{"n_mels": 64, "encoder_head_dim": 64, "text_encoder_layers": 8, "text_encoder_head_dim": 32, "optimizer": "soap"}
Rows from block 4 of the text encoder of a small contrastive audio-text model, named by matrix and row number. Rows with one number belong to one neuron. Each number is 500 + 40 x the weight over its row's rms, rounded and kept within 0 to 999. All counts start at 0. Numbers have three digits each.
After each neuron's rows are labels from the 100 texts, of 14976, where the neuron reaches its highest value: "tokens" is the input token at the peak. Only what is clearly more common there than usual is listed. The data: single notes of musical instruments (NSynth).
# fc1: MLP up (text_encoder.blocks.4.mlp.fc1.weight, 1152x384), inputs 192-383
# fc2: MLP down (text_encoder.blocks.4.mlp.fc2.weight, 384x1152, transposed), outputs 192-383

fc1.457:462467515485470418558537553474414473513496513565466536521452468502573498442481431503506446474461502470505495460441513473551524519504461524433560464499475533496448465524439486481520470465500472497465513482529503448467466472480571475550436490520527472464469499461492542426526449503526553580385544524495513437444544515525530458525466501517516498484519462522535504472429569522512560533460543445491512525478500519556550534534453550467511501541482494527429490519466479532449521449428525524534544489440506418467547501583530593525431437501442534494565537525562527468532480472510489432
fc2.457:465415427495553523442489460474572533506458453523522529549577527475501509462467482492471498439603459538467434489514472481531548475482482603467573467414525465503527562490523568552455495538543520451489453438539506472593535557427468465511521467557484483444485511503496455436473538501424543466568446521472538526473406492474478458520546459404466523508458476504467507510483485520501576521508429499497536432457521499546417488531465452512440508432537513470552491500546498552471542531494477497550460524478422456493495423423499489443408469483503562588525434455522519437514519517522491511
tokens: "electronic"

fc1.557:481539535492522462538471494424443404510492485449517534455479498471503497430501511418560581481515495452506525485509442521520445537486479455454434508523479418493471507496492547474497531480504501535521585489545495517507503487495479470517491551538495481402436528477483476517516457435513475430465499469461540560498519437525489467474533433466448512556445528533474499569448401569525473522537515528515502496428497462545586412470576465504535466476545516525475479522490562500510443500536478534452499463475548473500475564442490501400496513494523474485534545520507546518521451500518499515
fc2.557:520510495492501514510402474472487505518504519504416473477573477530448556450558517437522471542426530592479505518518507505515467482576521567613493498525593509476462474496475512476518460561497463568462535548474438483427650522441534501450494527484495527530536472530513582540423575520510395463537539481519451520523526552451508508516440586480519484461546513464478423429477582484478519515497495448528475477574476474575432518527512451531483518497551482426514487442528466480514500557470510469478452489476466514492458461457507518539458464505512474534465596499521492482534474508494466511
tokens: "5"

fc1.605:565407477497492496487492489506526478479498518451514416482598505489574484468500397494397451478494411521507512492490482450492464512505521472464466501524486508523447490481489473422455481486499532529524536489444457561511506414490457541534517501588531520519495496526513454481501536505562474519496492526499463526487473497529529481473539436526489457554515560538514548537532433431437453498540476579469619518619446455485534508571465503511556472527461419523525502516539542494475510528457527512552494486509544527533487498479543610559458509500475502523513520459543510465473485517520481489
fc2.605:454513443551486623462473545497437478508511450517500520496480528465543489509534509469541494486487502551459432517390494559541475566463510535564508487532486504493530471500590474509549517535500475542503504525561467393515532511483516521506522465477468527503554492550491546498532489511456497549529511539607544548475463561533432495504479594456533442539569436475511471448469476549529516505428496473502451487474483563520512456468478470487498504554501587503515488450460526457503513510489551532521494520483457585512543469530510478421498548513497477408464499514502482493457597512523570531
tokens: "<end>"

fc1.398:610436534508432502543504552492504510513464478514514497469489546449537494472497489464477533506438451536508564456494513589556490482515495463465565489546522509419472546461536496555570572482442544479557536467553517498487554505572449478513507455478482507548505513548543487489481567475471460515573479420485559479542487496530489556474502516516434573519510487456492513524435503460495565499429461545513540466472456516543544502513571438502462477496485520462380488530545466508523482495500460496540426457536551459474533461509487563435559570428571420469532504459451466520479506531469508513
fc2.398:450527455452469521445517456564467556518467416521547540497474496565507510572571506521512468505488515442463489477548478457488578530524531510463485439439471495469483531519497556460539405423516497510510458534446551541561494513570543429443482511480476467395514459462535481498495527532503520456499475442450524558519549506513509430486511488506487481440491460531533478481489552522526537487431443518501517498525465517488429517508540472492541484479478511497472458514486543494532524491518451488490604510520427514475513516561519418549559489561441476494525503538499551487471445456466525506
tokens: "electronic"

fc1.581:530524562501510512501607569562566430517519518436442521529497493462488517490567536498428459519525482479443546501446498470533480536511422589543538488498474440522461467526507491539461502530484493534505492512550494470522520519513492471535489506538517453506485470498482388508548533473483511476442457502490497489506400512559499504435527438431453461563524511511430488519465606487474516492539528467439515557517471477479496579481473536531488497563541427444519536506530453511528483505528486530503500516476520448510523423521508484516498522446587523547512544462465519502503494542454529499
fc2.581:506489505518507466548422469492457497486495498491505548434506547448546538491478430444460531497521507557551496483522507489560475447562496433419446508510565500481490562456537607489463481486495424476504478501508557537543553457495477532535510464451499513510479438532548563491477440450496473490442542518501546431501558513471552519458493501515511464540484506498475605492477481497516530504571468536498554522472502538448465536443488511545417470495514534524540496592488548453509541431539516498527514443499514578498525560526475525450540462480451504420534502563534504567462512405469496525
tokens: "2"

fc1.1:514491500510520493486521556526567560485467494448469516544529509523507467532448535551474487514499500504543562504523568482479519568472459481641484588467493509495461534530439477495497547549452442556504481522506519455479473485462458473472464544521466530533450503491467574538556544546494503473503485532525525439462504481513492520444514485448449440560456505487458457506429528588434532524523504563505532510492448487564467441499496474520410465455470555500481416399508450526488469488466506516457522504509502488506500446491490489485489441419485508477569512457517498542432447489490438512
fc2.1:441585492457445570513505513482468441486581549464411505456405563465523495578513529457599474505508428458476497495499466568472501562492485575504534490536541516547507500509536517471504508523654505506501569566575476528533510495444466494479523478495604480525575511518525461489414470524525505367491477524485499547528564537457548466468524518480476470477604571523542489485596529530551484433495452505462536432488544553482491536508477504432491459520467404484462489505487489473450458505525525443533457561573435488541517440479479501515478530525440481475513512514508479533542558445553484437
tokens: "<end>"; "d"

fc1.14:452486499505472490513507521470557514445494491499499484490442516478550523476435526521497531484499526431534503549500530551447515482482504465465510533529466509514477483495532458499560535501456456533595525520533493480495464439482470532482458484490463462482525510467513484566482460511582457514455502538536517454467483538577540480433493498517481549553504425543439487451553554492468534441465505495463476498494593530445474428629498486492496503456616504555435484550523570532514513494498537560436494532503393522478456516480501550410559427522455458460599420447494454516467445556498486511
fc2.14:535506538464472527503543568541514447433515540526514485516478466505524485492498517445539502438436462493532519524536443444521504511540436488467470478488485505545477486483445514514428447491489438506531484484483459486583459588526551525421456522526556501496549453460491548467461505486467523532535498540522540469509480478435514506561482510481498466397474500464524513524478502496514459452477510467521589498523391464494464508493465486528538521552539567532463567479547559466451522437540474488546547521554548482514502466562554533419436455489481472555459595487545467522485493488608494500
tokens: "reed"; "3"

fc1.719:474501512496499454501542545478466601531423494528491484495458473548459583464529543489508468499546454490467484465479456489443557473468537492467528505473473480596498502530488455507527458447526547445498499546460507488487535445518445511456502473460494493467409611504539501483486509499508492565485509523458471490482495529531566478529480504464483536529486542433537461518523407556556512505501539505451487531579442491547528378517422490495538511488526460472572504469483546530522559494490572469577478430542469547535509528532473462489468523433472441521480530515519453503532455423498494563
fc2.719:518473508487529435546465576525528541523528550499548528474538547503477525503460435505542575519386458487554474582540508533506504452509427491511505529513413545457473498354396558495588502500513451521514538510535562462493506492546490489569461501504487563495474468515462484445551575459453526433517428486481544511512499488549517450459502428507564476501436460469465430496464512488457506598512514446484487486559458445507508546531481513486540536520467569451471562531513492493545505449451459553499510447513520485461570552494461494588562517457502523462498553465562572520512519519498541509
tokens: "5"; "organ"

fc1.730:448542422564474477479518499499523498564527542501498529500502502531575442510515554490508485480486461485540451447459596498513469458479463502516514418508501493466506464441550470538474542573487590475513580510415577516490618477530513517467565494504492431432483506470445527474547459576424509465524531506510448371527498504525504472450455475449479489502475503485530517512443495457438556551423521517521436549576514565483446506520486466553488568531470548475430495504420575464507485470509565575498474476510469509507461490439417475601529518480543437489483516525497501519508540517514479587
fc2.730:480537571422560551433466480485496431510490517432579420561412487482513508537480475508496530547574538472505461456512410472523423509516501530525524405497487461512518447487464495497521514529537464472550486541539510550476469480507505529539507564485468494542463504572540489516434448530485525485439530534560617495439505540442455439529474387450538552530464438414529525516486548476446423525462490492518442498550449569433433516472522488566478457527473541542483526550545524528514537443498566496553505482528513439490434450541567502483517514514546579526480548518491538496517478483479469528
tokens: "5"; "g5"

fc1.699:498525511497479473491541501512499541603503502439434586471477479564577538513497525519505482501432527479483439535484475487504481583533421466513523437469448507452485459482522502549522456492518472494531524489567567462443460499534428446560540484467512464467474486485554476478491470517513489502487473467442508406499535432432479496501523521495502550492516521529396447465487572464508511512447591425540473477495514507584482496516455506507523545491518527524470470530517503501503506489505476453511516509532419545474489600497506509440457538492466462432504503484519444541475539491460462425
fc2.699:480395462546525482454505449468477448511535518477512528439540485498503506469494477508530505481441493545511488462509446512477455466495554508459474539598577470440525539476544480485543474529510459534486492467452491475432448496452495480503497457439510538536483554536538526528526492403472529512532469563584499472455478560522500536512553508530485460513506423542527498541431541474451539634492499514483532453522469472461541507457535473471485501503466423524461536382618487526476566424479486568465564484487458523534539519460483483496478491466526433474571508445584452445482453529470504485
tokens: "<end>"

fc1.215:541486539485528411594499446490526534440473550529498515522460501470510567456530536564540504453540496515478454473515562542452465504531446521529489513441445540532476463477482496478483470510477550497542525466507454539476428541540549529526536484497462485503548523488552437529434505470467517539579488479486496533507486443462434447492510423486534534516496475503471401471525508492529467452475507480471508492593486500539572502572590562489481566444511467525504529451551527552479595511407458482599477530455442505407534567449442478564501548481512494497532471454530476509367434515450461479
fc2.215:520516534531468524487473522520542478552579441579497522506526489480508447596454449524545488520472494503487549579501430486560514443421541536516469476566530473464419495588514469522541532418493493499442513536459570632513521563483449496409482509515473522476493442503517488482519521543503521506524521503490535472467497530534481498527498566509530471536561526452462501567478511539553432562498470481503434541404559534509494477421411466484470417489468548521567528490455483511461483480553504527496501494462429493506533520506464476460496466521452477436557463590481505429533507508556418546
tokens: "electronic"

fc1.471:530567551460563467461525560501531476457523570480519423487542490461537500525373530494546533504542483517484469384535530552538459508483462477497522509468458547420513458521470463460470460503500448462484468508620428483426516470512439487503466468482532548541529482471467483545464489460504453468438540494543573512459516517481445476484539479530518552538455535491540480484468490439531446509526543444566494501543441513515474535493550484475537525527512550508422484494482510526473561508447518545547491554450557535444482514440413556476514561455496542450471533444456429513475510538507560466
fc2.471:548487462494459489561416421496529444450539474478576489488451429531506499484560504471432479477527555451556427470492472529420520523497542574497504520510502436482472518496456504475496536494546465604500502552449496494512535489514520480415543551531510436499458506499526463498516530470484449441488412482542490548492548452479537495409562511545469500466561508517517513494473504465503518507461516453504553471535562550430455479524480493538407490522484455456481521522511464561509506538446468505461568430497396468525464536448466526502455495465495458465568561457512539541501443490461583509
tokens: "<end>"

fc1.337:502563412454481549502445450572469459498533578550513503414508526497511546561520439532457491489450493495504487464526480462507556455493513492431498544531464511525488540423555523457515439505505454479467522511501487511507513498524447498537473506490489560568544530500511490470546511515513482518528539543571494451551484436497515463477544514506452444508465495530459518516535448446542533518485543511438532494477400497513489450404487536487495510409465509483493585533510447454502538442483558506543533525521487420475508508485457548491537452473608563501556498533511543556545532459500504518
fc2.337:481510516505566491508489525503454499491507529420457540494488479496508532470439499550470472517467431508521507486484564580486480493483520385560527469541492484474544422568519533490529589500559501563525435471515498543497549485497540462467538479465468470577483464493465442488523477486457497506515489568525454495496486560518481429505563542535533496380575592499521471516501463529462525497482528569476530482518553519545477521453492506452395479434558470501499443536438487514506509524496521530503454494556610512555546529417497451453527534454532392458465433549541580507523468531527503512
tokens: ","

fc1.306:553455468477473529532473588538475494534538449502474469521497510535559488490517511397478517568415511493491435498503481497481536517522514461460521490468563541435469561545485517564484484456517475482575492498447535518448506463491479467563508470408501460493458474530478448495450467490519501454417546433444489411499464503492404527490477483493544473564565430539490531514530421528584470558509523463559486520556542581487544420498494501545489466512607415483475547547499507500509485440522519580507563514502554513502551535517552518441519532500418465478568539514503513440483452600480464490
fc2.306:482543515500495488511523442491469500435473520459438458420535465477473420511474524464526478477539479541512531483489545553472508489484466497550530442536488539511478463450478503534544505454479505482520526467546520528591521423511544551468560506550498531448488512512468567436549513428481573552623494444496515436543577490547466467524504493489447496472444524535494445492489481542504516469542511489480522575476500467536524478381473540488428450530500492516518520504535520566541546495439562457481530490465510465535508478479458440461500538538537515499535546466523439502451541481511541525
tokens: "5"; "e5"; "d5"; "6"

fc1.86:467501541492538543473506536463542510512419505571471523551409519503496448513490414497510511438485466502555560458523592491497521540474548465527497531523518505450468461514568570532476480571482501494433558449510531498488475520512523532559500463470589478500479459499468501527495492530530484597413474465457462483465490526420462564571427524544455488547466508523434500431546525444527490568517489491484511543457425535503433557474452456473469553577552486507420529468436416505471477565515506495445497505455477493479494401419461506453501469515484511542443555443533477487511498520522454532
fc2.86:479483512524516444505565495453476523518508458520507498507493492427493519459422539478500555581499446533423462601476455540524494502482540449494499531480476519540473536488431488459521498499473535508564467535469524551539484521580452490477450494534508480438467492524463564565480501552514525571605486530523519609472484557437537485460475457527524481487571526585411443524435506433497541498458493452489510407528474448538451495475473508517476428369488534530483529513523478459480535498428483479485567527425551495491597456519516477564490523471482476546567463553479446519461485525483565520
tokens: "reed"

fc1.700:490482492519546504538504481485525520525492469460524582457463533514539498465470532485540563437433504498448538485539544485480441505494554459539531472578479462497446493478448503465533505502441549453575569518494498470561450519442485421511414472513543553530517507563472476504530501441429475532484508468536489448463552488530460424521490468439502472478487525522499525450491534475482492455526477450512478571495452512563536536423534486482511431591531448492451464476470472509442510505436529474553539471500457528508458411474430513455467522511486463439534491500548534562554517542428536543
fc2.700:450488504518553454559486594555445477549579479599509446479504515448500478465503480473526445477532429556483433497492456500455505554555496480561468541434542511543527598554564442517468509502538509549528565488499420482466522542591498538475519471498579489569492510492479491487458475533463518498500469452473495524479482463410494470427519494470553548514587539504481555533459545469508534498466447459519464493480498457500516529489448474509461497528525445474551488480521501520462499583509493452535516465515451524524478534581472561484498517616438541520455449487469524413550551506544509534
tokens: "reed"; "5"; "synthetic"; "d5"

fc1.290:526509562512563544497555481534442531479485510464530545540464475576529576505552466433442474483497538503548467472435470438480482565500515463437510521548433503441432534476479536465508523590507469473494475463473476492483405542451531396522531485507578529480511503510577495495522517497532528526539445552611519545459519441512473486491536571426546484490564522458507481469418410492518586475490461530525501571514510521511515558502549592508480563454475583444540504538482601512518467494480486426530565559437494478515504460514477528485520530518496541490490509555411589454469470572471493484
fc2.290:536505581499487538482524546516483539498457449513522478512455493507449497530521431592586618508521514471519497477463524538523558482453517504507480528460533532530547508489469560470520497558524484462452472429547456523535501497508411519469485495507415475530487391457435577501482402448515484480488577485442511502488535561518489536476569493581459539537492501501523456524541487533462521499477501459522454465485477515489472473449469421542460530523457540488510505461596443476542579559520473514477512538539538478505500470474551479509529447485507442472482492523548518535577603492538501542
tokens: "electronic"

fc1.678:537601504523547506566513473497469519482461488428586474455510527468513473582470560519508501425434563586508461507501589519525464546511573458472514534513494635515518532431503584513498458541500491536526520498549499484503539462536516499501524479486477479503495504525466460463465475532521495529531536500496537535529439449543467493563483437473506460517543529522481578477403492522445459462509521572496458536542408462536464473457406508470560482478539503524466488405510532505578502495470505500517467475515501519542425500536446599486454499518524452456492455528498540454489482486514500583
fc2.678:404541481533536477408492518523480505515521546501479544454468533553418512452584455485495510508479463468554497467468525506505557461433520523446431533475501462525499441532450458490519470513488559506519472405512453517413497528426490484495452534512524517551529530487480500507586529482511465555509505480492491493482483523429479572557489462519506450471483503463482526509564525488478524513506502443446552454473479551518515481471471493414463561465412444451488508581449530496535484488503482481473530539487519490531512598470522528465538491487530544524471572454430519540480511601494510488
tokens: ","

fc1.536:564481426576517474502490461523506502511588488484501544513577501511535548505530422492476496474495516523512534500515492493477539467474472577576458524532475524483499528527465516568542508499543425493438615552453505503498583470521437500515489546522475496477445535459510543524577548528523539539546456550502506536553437509525493532451521528503546454449549530465586512383562539525424480510496535518500508477532455459483485517496506531488541510524493466431465502620522483502536544435547510417466552541529491436496515522592448494537483520484474493502505546507510496574445538508542524473
fc2.536:559473591494508552573531477491468487562568508504504492497566449450430425505542517552532464551525521545467568550463484528476517461454474450519500465561521568496534500445461512493475509476491516502545494503448545547509434477495506576431490513506471525462493460564517432547447568500513488458546548486567454443468523514575484527518540474425506495456501548441525484508470490488428441498517484519546505508499504496545474495532483462460519470487495526450546486436514473493525515438465484542477520522557506460493552469443468419478600490489535485427473494584444482523483530499449515538
tokens: "string"; "f"

fc1.99:545451422551569479459456547501487472487599518526470507568488512530490486470514517512513622508550463479576526521493414553523518492403503450561455545370522543414384539516513503533526496521495471491535491495524498455509483501549513438428526514546475461514468460500494537508508503474518447463476531418530553509503548506567453521499489483464535521541437537490495468460444489532484553504427583471557441576435430486495367456454589462480479526452460499498495485488490525565488439521485458548506520553573521445507488555494553506488508502447549465454491499509528442482595528564435468468
fc2.99:470502446544519542620448575513468574590441482560474495487509491402519470437507544437503490405533494519500539495564489445522543417543549443474493508541501517535504548497451456512473466481445484495424553493513455568521488516491476546520453555551455494454494472517437512520472489509476555524522505541486475497438518523443518492445447476467520504475491479483511549545506456506521418563495480475498457521508507487531479445464506547469563542537536476504468512506492544531556403515509455484519500589531467459554522387490414458478458492546511488512504517478570516504477506444481597597
tokens: "d"; "6"; "e5"

fc1.221:541436475523534504568504478527512507486528508464450529488494513456506563585423522504504504479445466560463504462592575507544396528489554537541540502501520536451446535540503498572512446488490500537496469509569493523501475516528542516569499480509522544549534476518362494494539514470499497523513512563537475534496586498572505563488548524508506568501529591537539510462463490513568565556556601459496529557493466511524497574510505499488489515453516467529460500577478499456470515514534519450467479443600534499464500492479576496521477493534437464428483458441428580471518501479517470524
fc2.221:464579486529491576532539461489557573522388479499497508520419463460518459487506524443550528426469436496507498517535431435458506504524442516534500511517562513493437517461511462501523448440467477501516500464491561572531504550496443507463498522466536462476458577559494528489530478518552440473502493463461451523453496460483470418456490534501540515528476505532464477442510477470483518487567469535495453506549539540510524481507537488514532530487503508544552528440544558494507516515510541482503520625482552494551466454574453600528538561488559560467503512403548502471442487501517549464
tokens: "a1"; "acoustic"

fc1.74:445447533515486472473468516497519464487524507459538509476534482599591499510530420491457546477509504460492509473517489483475525490528537606523539453573516467514515397510448533540613578464432487506550519516474534510434536481492441459482513505522460518484473516503505487492519459544454503502448484468425475568575475421501514476464489525442450478529496487500479526559452525498551450572485525455453490472491541428453554473511551574551493511522539493486491523524520517505517464547554516477585483514547550539532477466462546503464524402492505463472535465478565589564436489578503518492
fc2.74:519523498519515500470537409512454509435475488569454516452476477434509510464544558524486497526465549421486522551530483506520481538472426491404511436536514526499495484485524465523494482537491458588469518501507485506499449470589509519529526478537453508501499474420431498507563518490532521534571426527501500525433529536449554511535544560468539503469511534491461469489467591432532421504524530519531581370537566521500517545519482525500481465518481446543487564529549441505451536465573531498423493549439495461473453555565509405538452514529559554512519529458450474435476489533457521468
tokens: "a1"; "b3"

fc1.55:451471529463505458511543465462538510488528554534434506380548479370448485464521494465466520610532505542511493496554563490448533469441549470497552514447553479468465526458435530466465444468505498528452513519511484524518514513558465506438501480492531510521508441513472583538506471509554443568438469416525438562542486473494471502419501548443469489459517530509511541426518503491461515450451511481486512508469462497566458469539535461402476574577484485521506447446525527488478521466523402488550540489589518462471527492467519524523398515498520523511482484533451463505443555456555462397
fc2.55:519506554437454542465504450537518497562496465487539458537453492522564481542493430507505573513534438443478486495449456571457515475572473501482486551532521528561523423552527428533530526542448539528503464472489544535473480550530424581518504461523458524534540527562504549544521442513500520469435476418447566446482493483497527461518460520392556539503468459484473442445519563505509467508541549499472475506499521509439536573544523541441546471515471525491440534547526460530535508484494488578426521577464565522580471477502429437491575515497516459485492483484549517503514463511480554540
tokens: "d"

fc1.261:506451444366507497495515484439506524475474541453584520567487505520504432478523544562545537522470532499524424548468494544584470442501502512521568484561535500509533497469495476549476495572539549464487466550554552510581565573483518513489465431517486458504529497505483469528446557542526479499464466473534500538536510480394511488452455444514602563546471548449417487497485442528519525544527550502491478471554463462528514472503506481512417463534570462495496496414457471422502488472555453501499424540481487405561531520549540510499539550469457533487530520407463501511537480404513512513
fc2.261:518565534411467475458495531462516473507444508524527470488421452555487531532522478524485443466602431493501497537522443456523552497536520557492513420482494539536520482569470513450558504407456545468467450515543486517586442435496497543472530518424474502400500492497482493472508507517540511469568537473576493446451468462479444544496496391474576496503455461511490456474562475496397461437407503543533523523491428495458436555472499466512507552489421513556475492520504518518535460524485532590546448471519549472497468475508415529527508490475507537555491474461565523524498497487479534581
tokens: ","

fc1.44:518505489471539527524507487502428522533613519474548443518579539474521495526548555510449481494466537535459509418486517439486478543517521472573427464491503571486518553486527454500570487458511406536481581551499507525527477474554482506473424523485569513467503549482475417423530573481503539470541501549460511485466519376532487479491474523481502504421471496512480485446434521507515498523532539501500517470510487515570435505434473532549476536450498532504583502471436501466551466497514470507509409461485467556522483391479514523496429492475555515551535473433509494500537472526468502476
fc2.44:460469532539459466540516484474575532552438557497511492437478493542546447496504529564546442535493507426444538450524457473487478451489495497547495522500501466535473505430448478470492549489533461482580480543510522520494505414443518546481567446470496481456497478446534591561539456530445491407596508533514478522489438572504524577432478505515380513506468534442559495435533473507560540446475447548595551577506501496497474488502440484455537442563524488532499490468508508455491462584473492572521555570552534454526484516464400499485561493455482493504465491484496446471457482447539503554
tokens: "string"

fc1.560:475490430546532536506501519510470505467511443435494503423501496498485559515479474538505508511480532512503605482598495528496522495467500424491397553508461541568494474492547462456508570480586487482519459485542467482538506507514501465574449465545516517544457561477550471520492553465524490473529533442490473448568516483516566488482397514476482484446487459576441501432444502428477508520473494544554520460528435497532560465548523389458472552543481489489492554546503550457418493441468505511484501580472476455474477491557512547480491532466452475553585522483554478494483473484491545484
fc2.560:449531518527494514530419437478464457461462527547528504463465568484539433388406531491523493500535482480485466559512480472466495521535450581564496437476510544586484546499487488513465394507492454501503501513558450429569522469481471511494472498567486553457440402510491492452470523541403480535504446441465486497446427526488399510513492491493442498539489583474513502486492472535499517525551463457486448507499447456523538489519529548495553532423504480528466453449522485528597505504489470548478441530482547520443491498509488437530438475476400510452503514515480550453517429457437522488
tokens: "5"; "4"

fc1.155:521499485477524500540524485578483545494487525500515433526505491464545556526540529545569502425497506506407470456475502529481533528454578468502533527422487509509524483470511408463486400525532509498593592476522477499444528516528554574541529486558550586475481527540464457450602603498546478525458493490526535441421505435496585452472490484510460455464477515498523470465518473549487551493452558460463520429502477515548491501498536458523493508463522451554520537504542547534504522506478528510479530545454492465433458480565522490481569440465463470440498501540531508523452443515465388486
fc2.155:486496494558440558486559526504494423521553608530519488506465526567525467506471455611506536520484477504551487556478428491530517450442437517504484541538535448460517501468539494579513529467501516519553506525500585508455530564423488507496526520426547492494528449410539568442470421518530496468507497469443439532498545575441425506529490537514550548544535485494443525464475476461503613534512426487541513462485452453505556558514568456514465508504447527498497539517543411529427484533556469495495473483460443523520486458441485453534494567405480514503438538496504459510545580589453485484
tokens: "electronic"

fc1.490:507562488444493483467504530509511536459469440465488535476467471511516533503558428508530476604470474465545524496524475521427480551438496516427522464487519521483486450553528526515474515589549544503397533475556479518451551474492522491503416537583504504483572482476443489484459466468432506514489462505467528454491492473534512516546554530504529521466504461540511486465484502494523487483516586477542495564486503486530503549485513482492491441448543480515539472516514522473395453500533588475532551481556510515465520543533560492566526496550402486492538448454448490540510551421466478443
fc2.490:518573480539554523445504540537441531455488500520460556524544539468427497520539456423563571512550487515483481511505525502506528506507525410404476436576497509568567522484540534565499488489494501458513492431478546470461493487514448545522516489537503491518523510538640579510507597600515542528557471588468526499525494494500442498489553465489531454467477473478457477556579457472518473589439431511435542529469455427444524522371522503474508491516451467538472522477499493488513525521503532489462448560485500559415493487532451472453464493531531489462525498498474459486536532564484446494
tokens: "<end>"; "e2"; "2"

fc1.317:534448506523526569495483490533489460582477491536467442432516536533553512462523552534506448506486535569482524479502542494495550507542523540585477436487510519557482441380422507492493468442497515505475443496483544508572470540479538535473485525490498469574442485487507516462485444501520502469495632452534465521473519461437506497541503484445510472498553506490490580600500438516466508440455519439494445516524396472514442459555508438503501565426550563517478605433511485526490576531527498548501497487559525441555498481543485579510518491483482483508495478473444505498473562515512494555
fc2.317:522452522500528491540484488488505517516525506516519443461468522527442514476420494459500441497552507398495563457581514483467488493548539523551485520504524526496518422524472493477545555525461463495523600489521522477481508451540517585528489570519586499468478508492540500478540530522483449536437476430480521506471477561493528565460488447584465516482503527490434516506508540419468483459445533568504522515442536471423437502509484521481490492580464520491535536596518537438555415426548501523467491513503530494503397518402425505485520488458506488506471535498508521470529466435450555495
tokens: ","

fc1.38:526425507497457485466531449562467491465488480565469427482521534488472558463527463531521550530520546421497483522484521511527544490505454486434477534514511426448498498556479467539522503459478487443513433560502458531533454523474521474542531504537534472499481460485484436416571483522452464441392526531564514481461504444471502440530517432499499442467494496501550442551521523478406545526527472516585474441520545485502551484495522491533479485430480556475463487526534552541502506494541481519560502514458464568543596538510462528494469475524501509490471518399494542470508471504469492544
fc2.38:552488523495515464460517491489495520522523482521509528515534517613469525517436534554408462426452501506476462536564478482404432498509476511537506516478511540533470514534453595500459553440515589456474471462495482508474475543413526509489483397530535483482454485500543530509547555501492513505463557507451498575416487497554547524537432524503464460458480537521475504557480535486563599549513474492524584450508494500583520483535471488517498509544467529454450496488482518500477476516523474524550494411460577519447421461514561462462455472514440527486516491520471457530553566439516473493
tokens: "electronic"

fc1.679:476477513528546489502534463548485517487520506448484591435555561498451489472482498540495576526563540580518433528471452472549491529559515503499532470534623579463509483486496433480425500530537546465555545495530432511562420506543520545513544522510487424483521428444481487500484429460447482488446485527502473500562495443439505477477519457512489585438580511499495485509454399469500528521502524530531508442444498446493544519525529526499569537545542492543443490512480528537467540529392482466518470551565511475471464485491547481446516413477536468480477465565481476536515468502535516452
fc2.679:486490430461540574547472472543513517522451527500541535498450512505560424473601523501539530465488550509558559530512494582440455447439538540443536532474533573513472493458554517496481481506542547456495398478466415486512500558457499540452538536516387562600410474543478509499492559510521508511483546463414435443428572551559493537468511532567515462557582540546531464552501557550492467476460412504499386531441465539598535576472470428493502471496493516461498501505501479508446535478468536519483497515469480521544535498527428505471553509480468426521498504502532541540519494492490520542
tokens: "d"

fc1.497:536455539497540492549522516459472506550459467472497551515489574501523504428469498489532508504606454489535483423499467513433511462482496548431480452404483534484469521510488519499478429469522509483492530481524451501580463577495543511508431560526485485551522539554488492435524539516503467538519523438521476465462494515502496514509500516501530504477486572489424461541510551463520507519494570531513514551511495501493545461568523462453506540476477517530494532473490499512437514540510495498482515496494499414537464559544542510425376452502466542463529522502572485427537574511503517455
fc2.497:436482494480490535486501481461487528493532500473532448530474512458519503486553506547450539528475504464475464487444505535471543533540564525561545563474504506498553542503521483526567504460524597539563535532569517496482518470515566549511486458516523484492552446544508539484461433492515560402531507469428575508432543461530460510486477509490498551458487498524543506552439440532467568529530431565486466462460563491495506551551482522516509455497609488596554550494509514521508467419494463537513501519466514556494454538574476491514500577559471480548480477535486532530440489486494471517
tokens: "d"; "f5"

fc1.535:435505486496548496516479486482459444462566460520522523465472428514501525383522457492525521505495486454513514535478464504513570536453492420498477497536511561538451486527490565516524514546506485487490493483500464514513552564469466466440553563493450452524512471540503514509576438562578467565509514510470545557510638508512521440505493462579466533496506488539539528580517502490529524505446480481541590486483531422491496511505477520486454465555460462547492498568532493507562498546492508414508499479489495602507582514486496547481407527456487444514443470459510464470474593421496441506
fc2.535:532518579491491529533460582424512516455529539449517456469428562489505519549557467555494543541528518516499504501448535523483465441552426541489532478481491512564573512486502480395524497524499477507509522500441448536535538528473507470540457468489509543451482447480449501518569566480524444462457541428494485469525528487537549473492525523505520477435498494466524460528445476541511490516581552457492423474471492486501452562479479474455473607480479531533520535451479470533594523511441556569482452487518488471504505424469454560548481461489525501518529541468571471477425486509492508530
tokens: "d"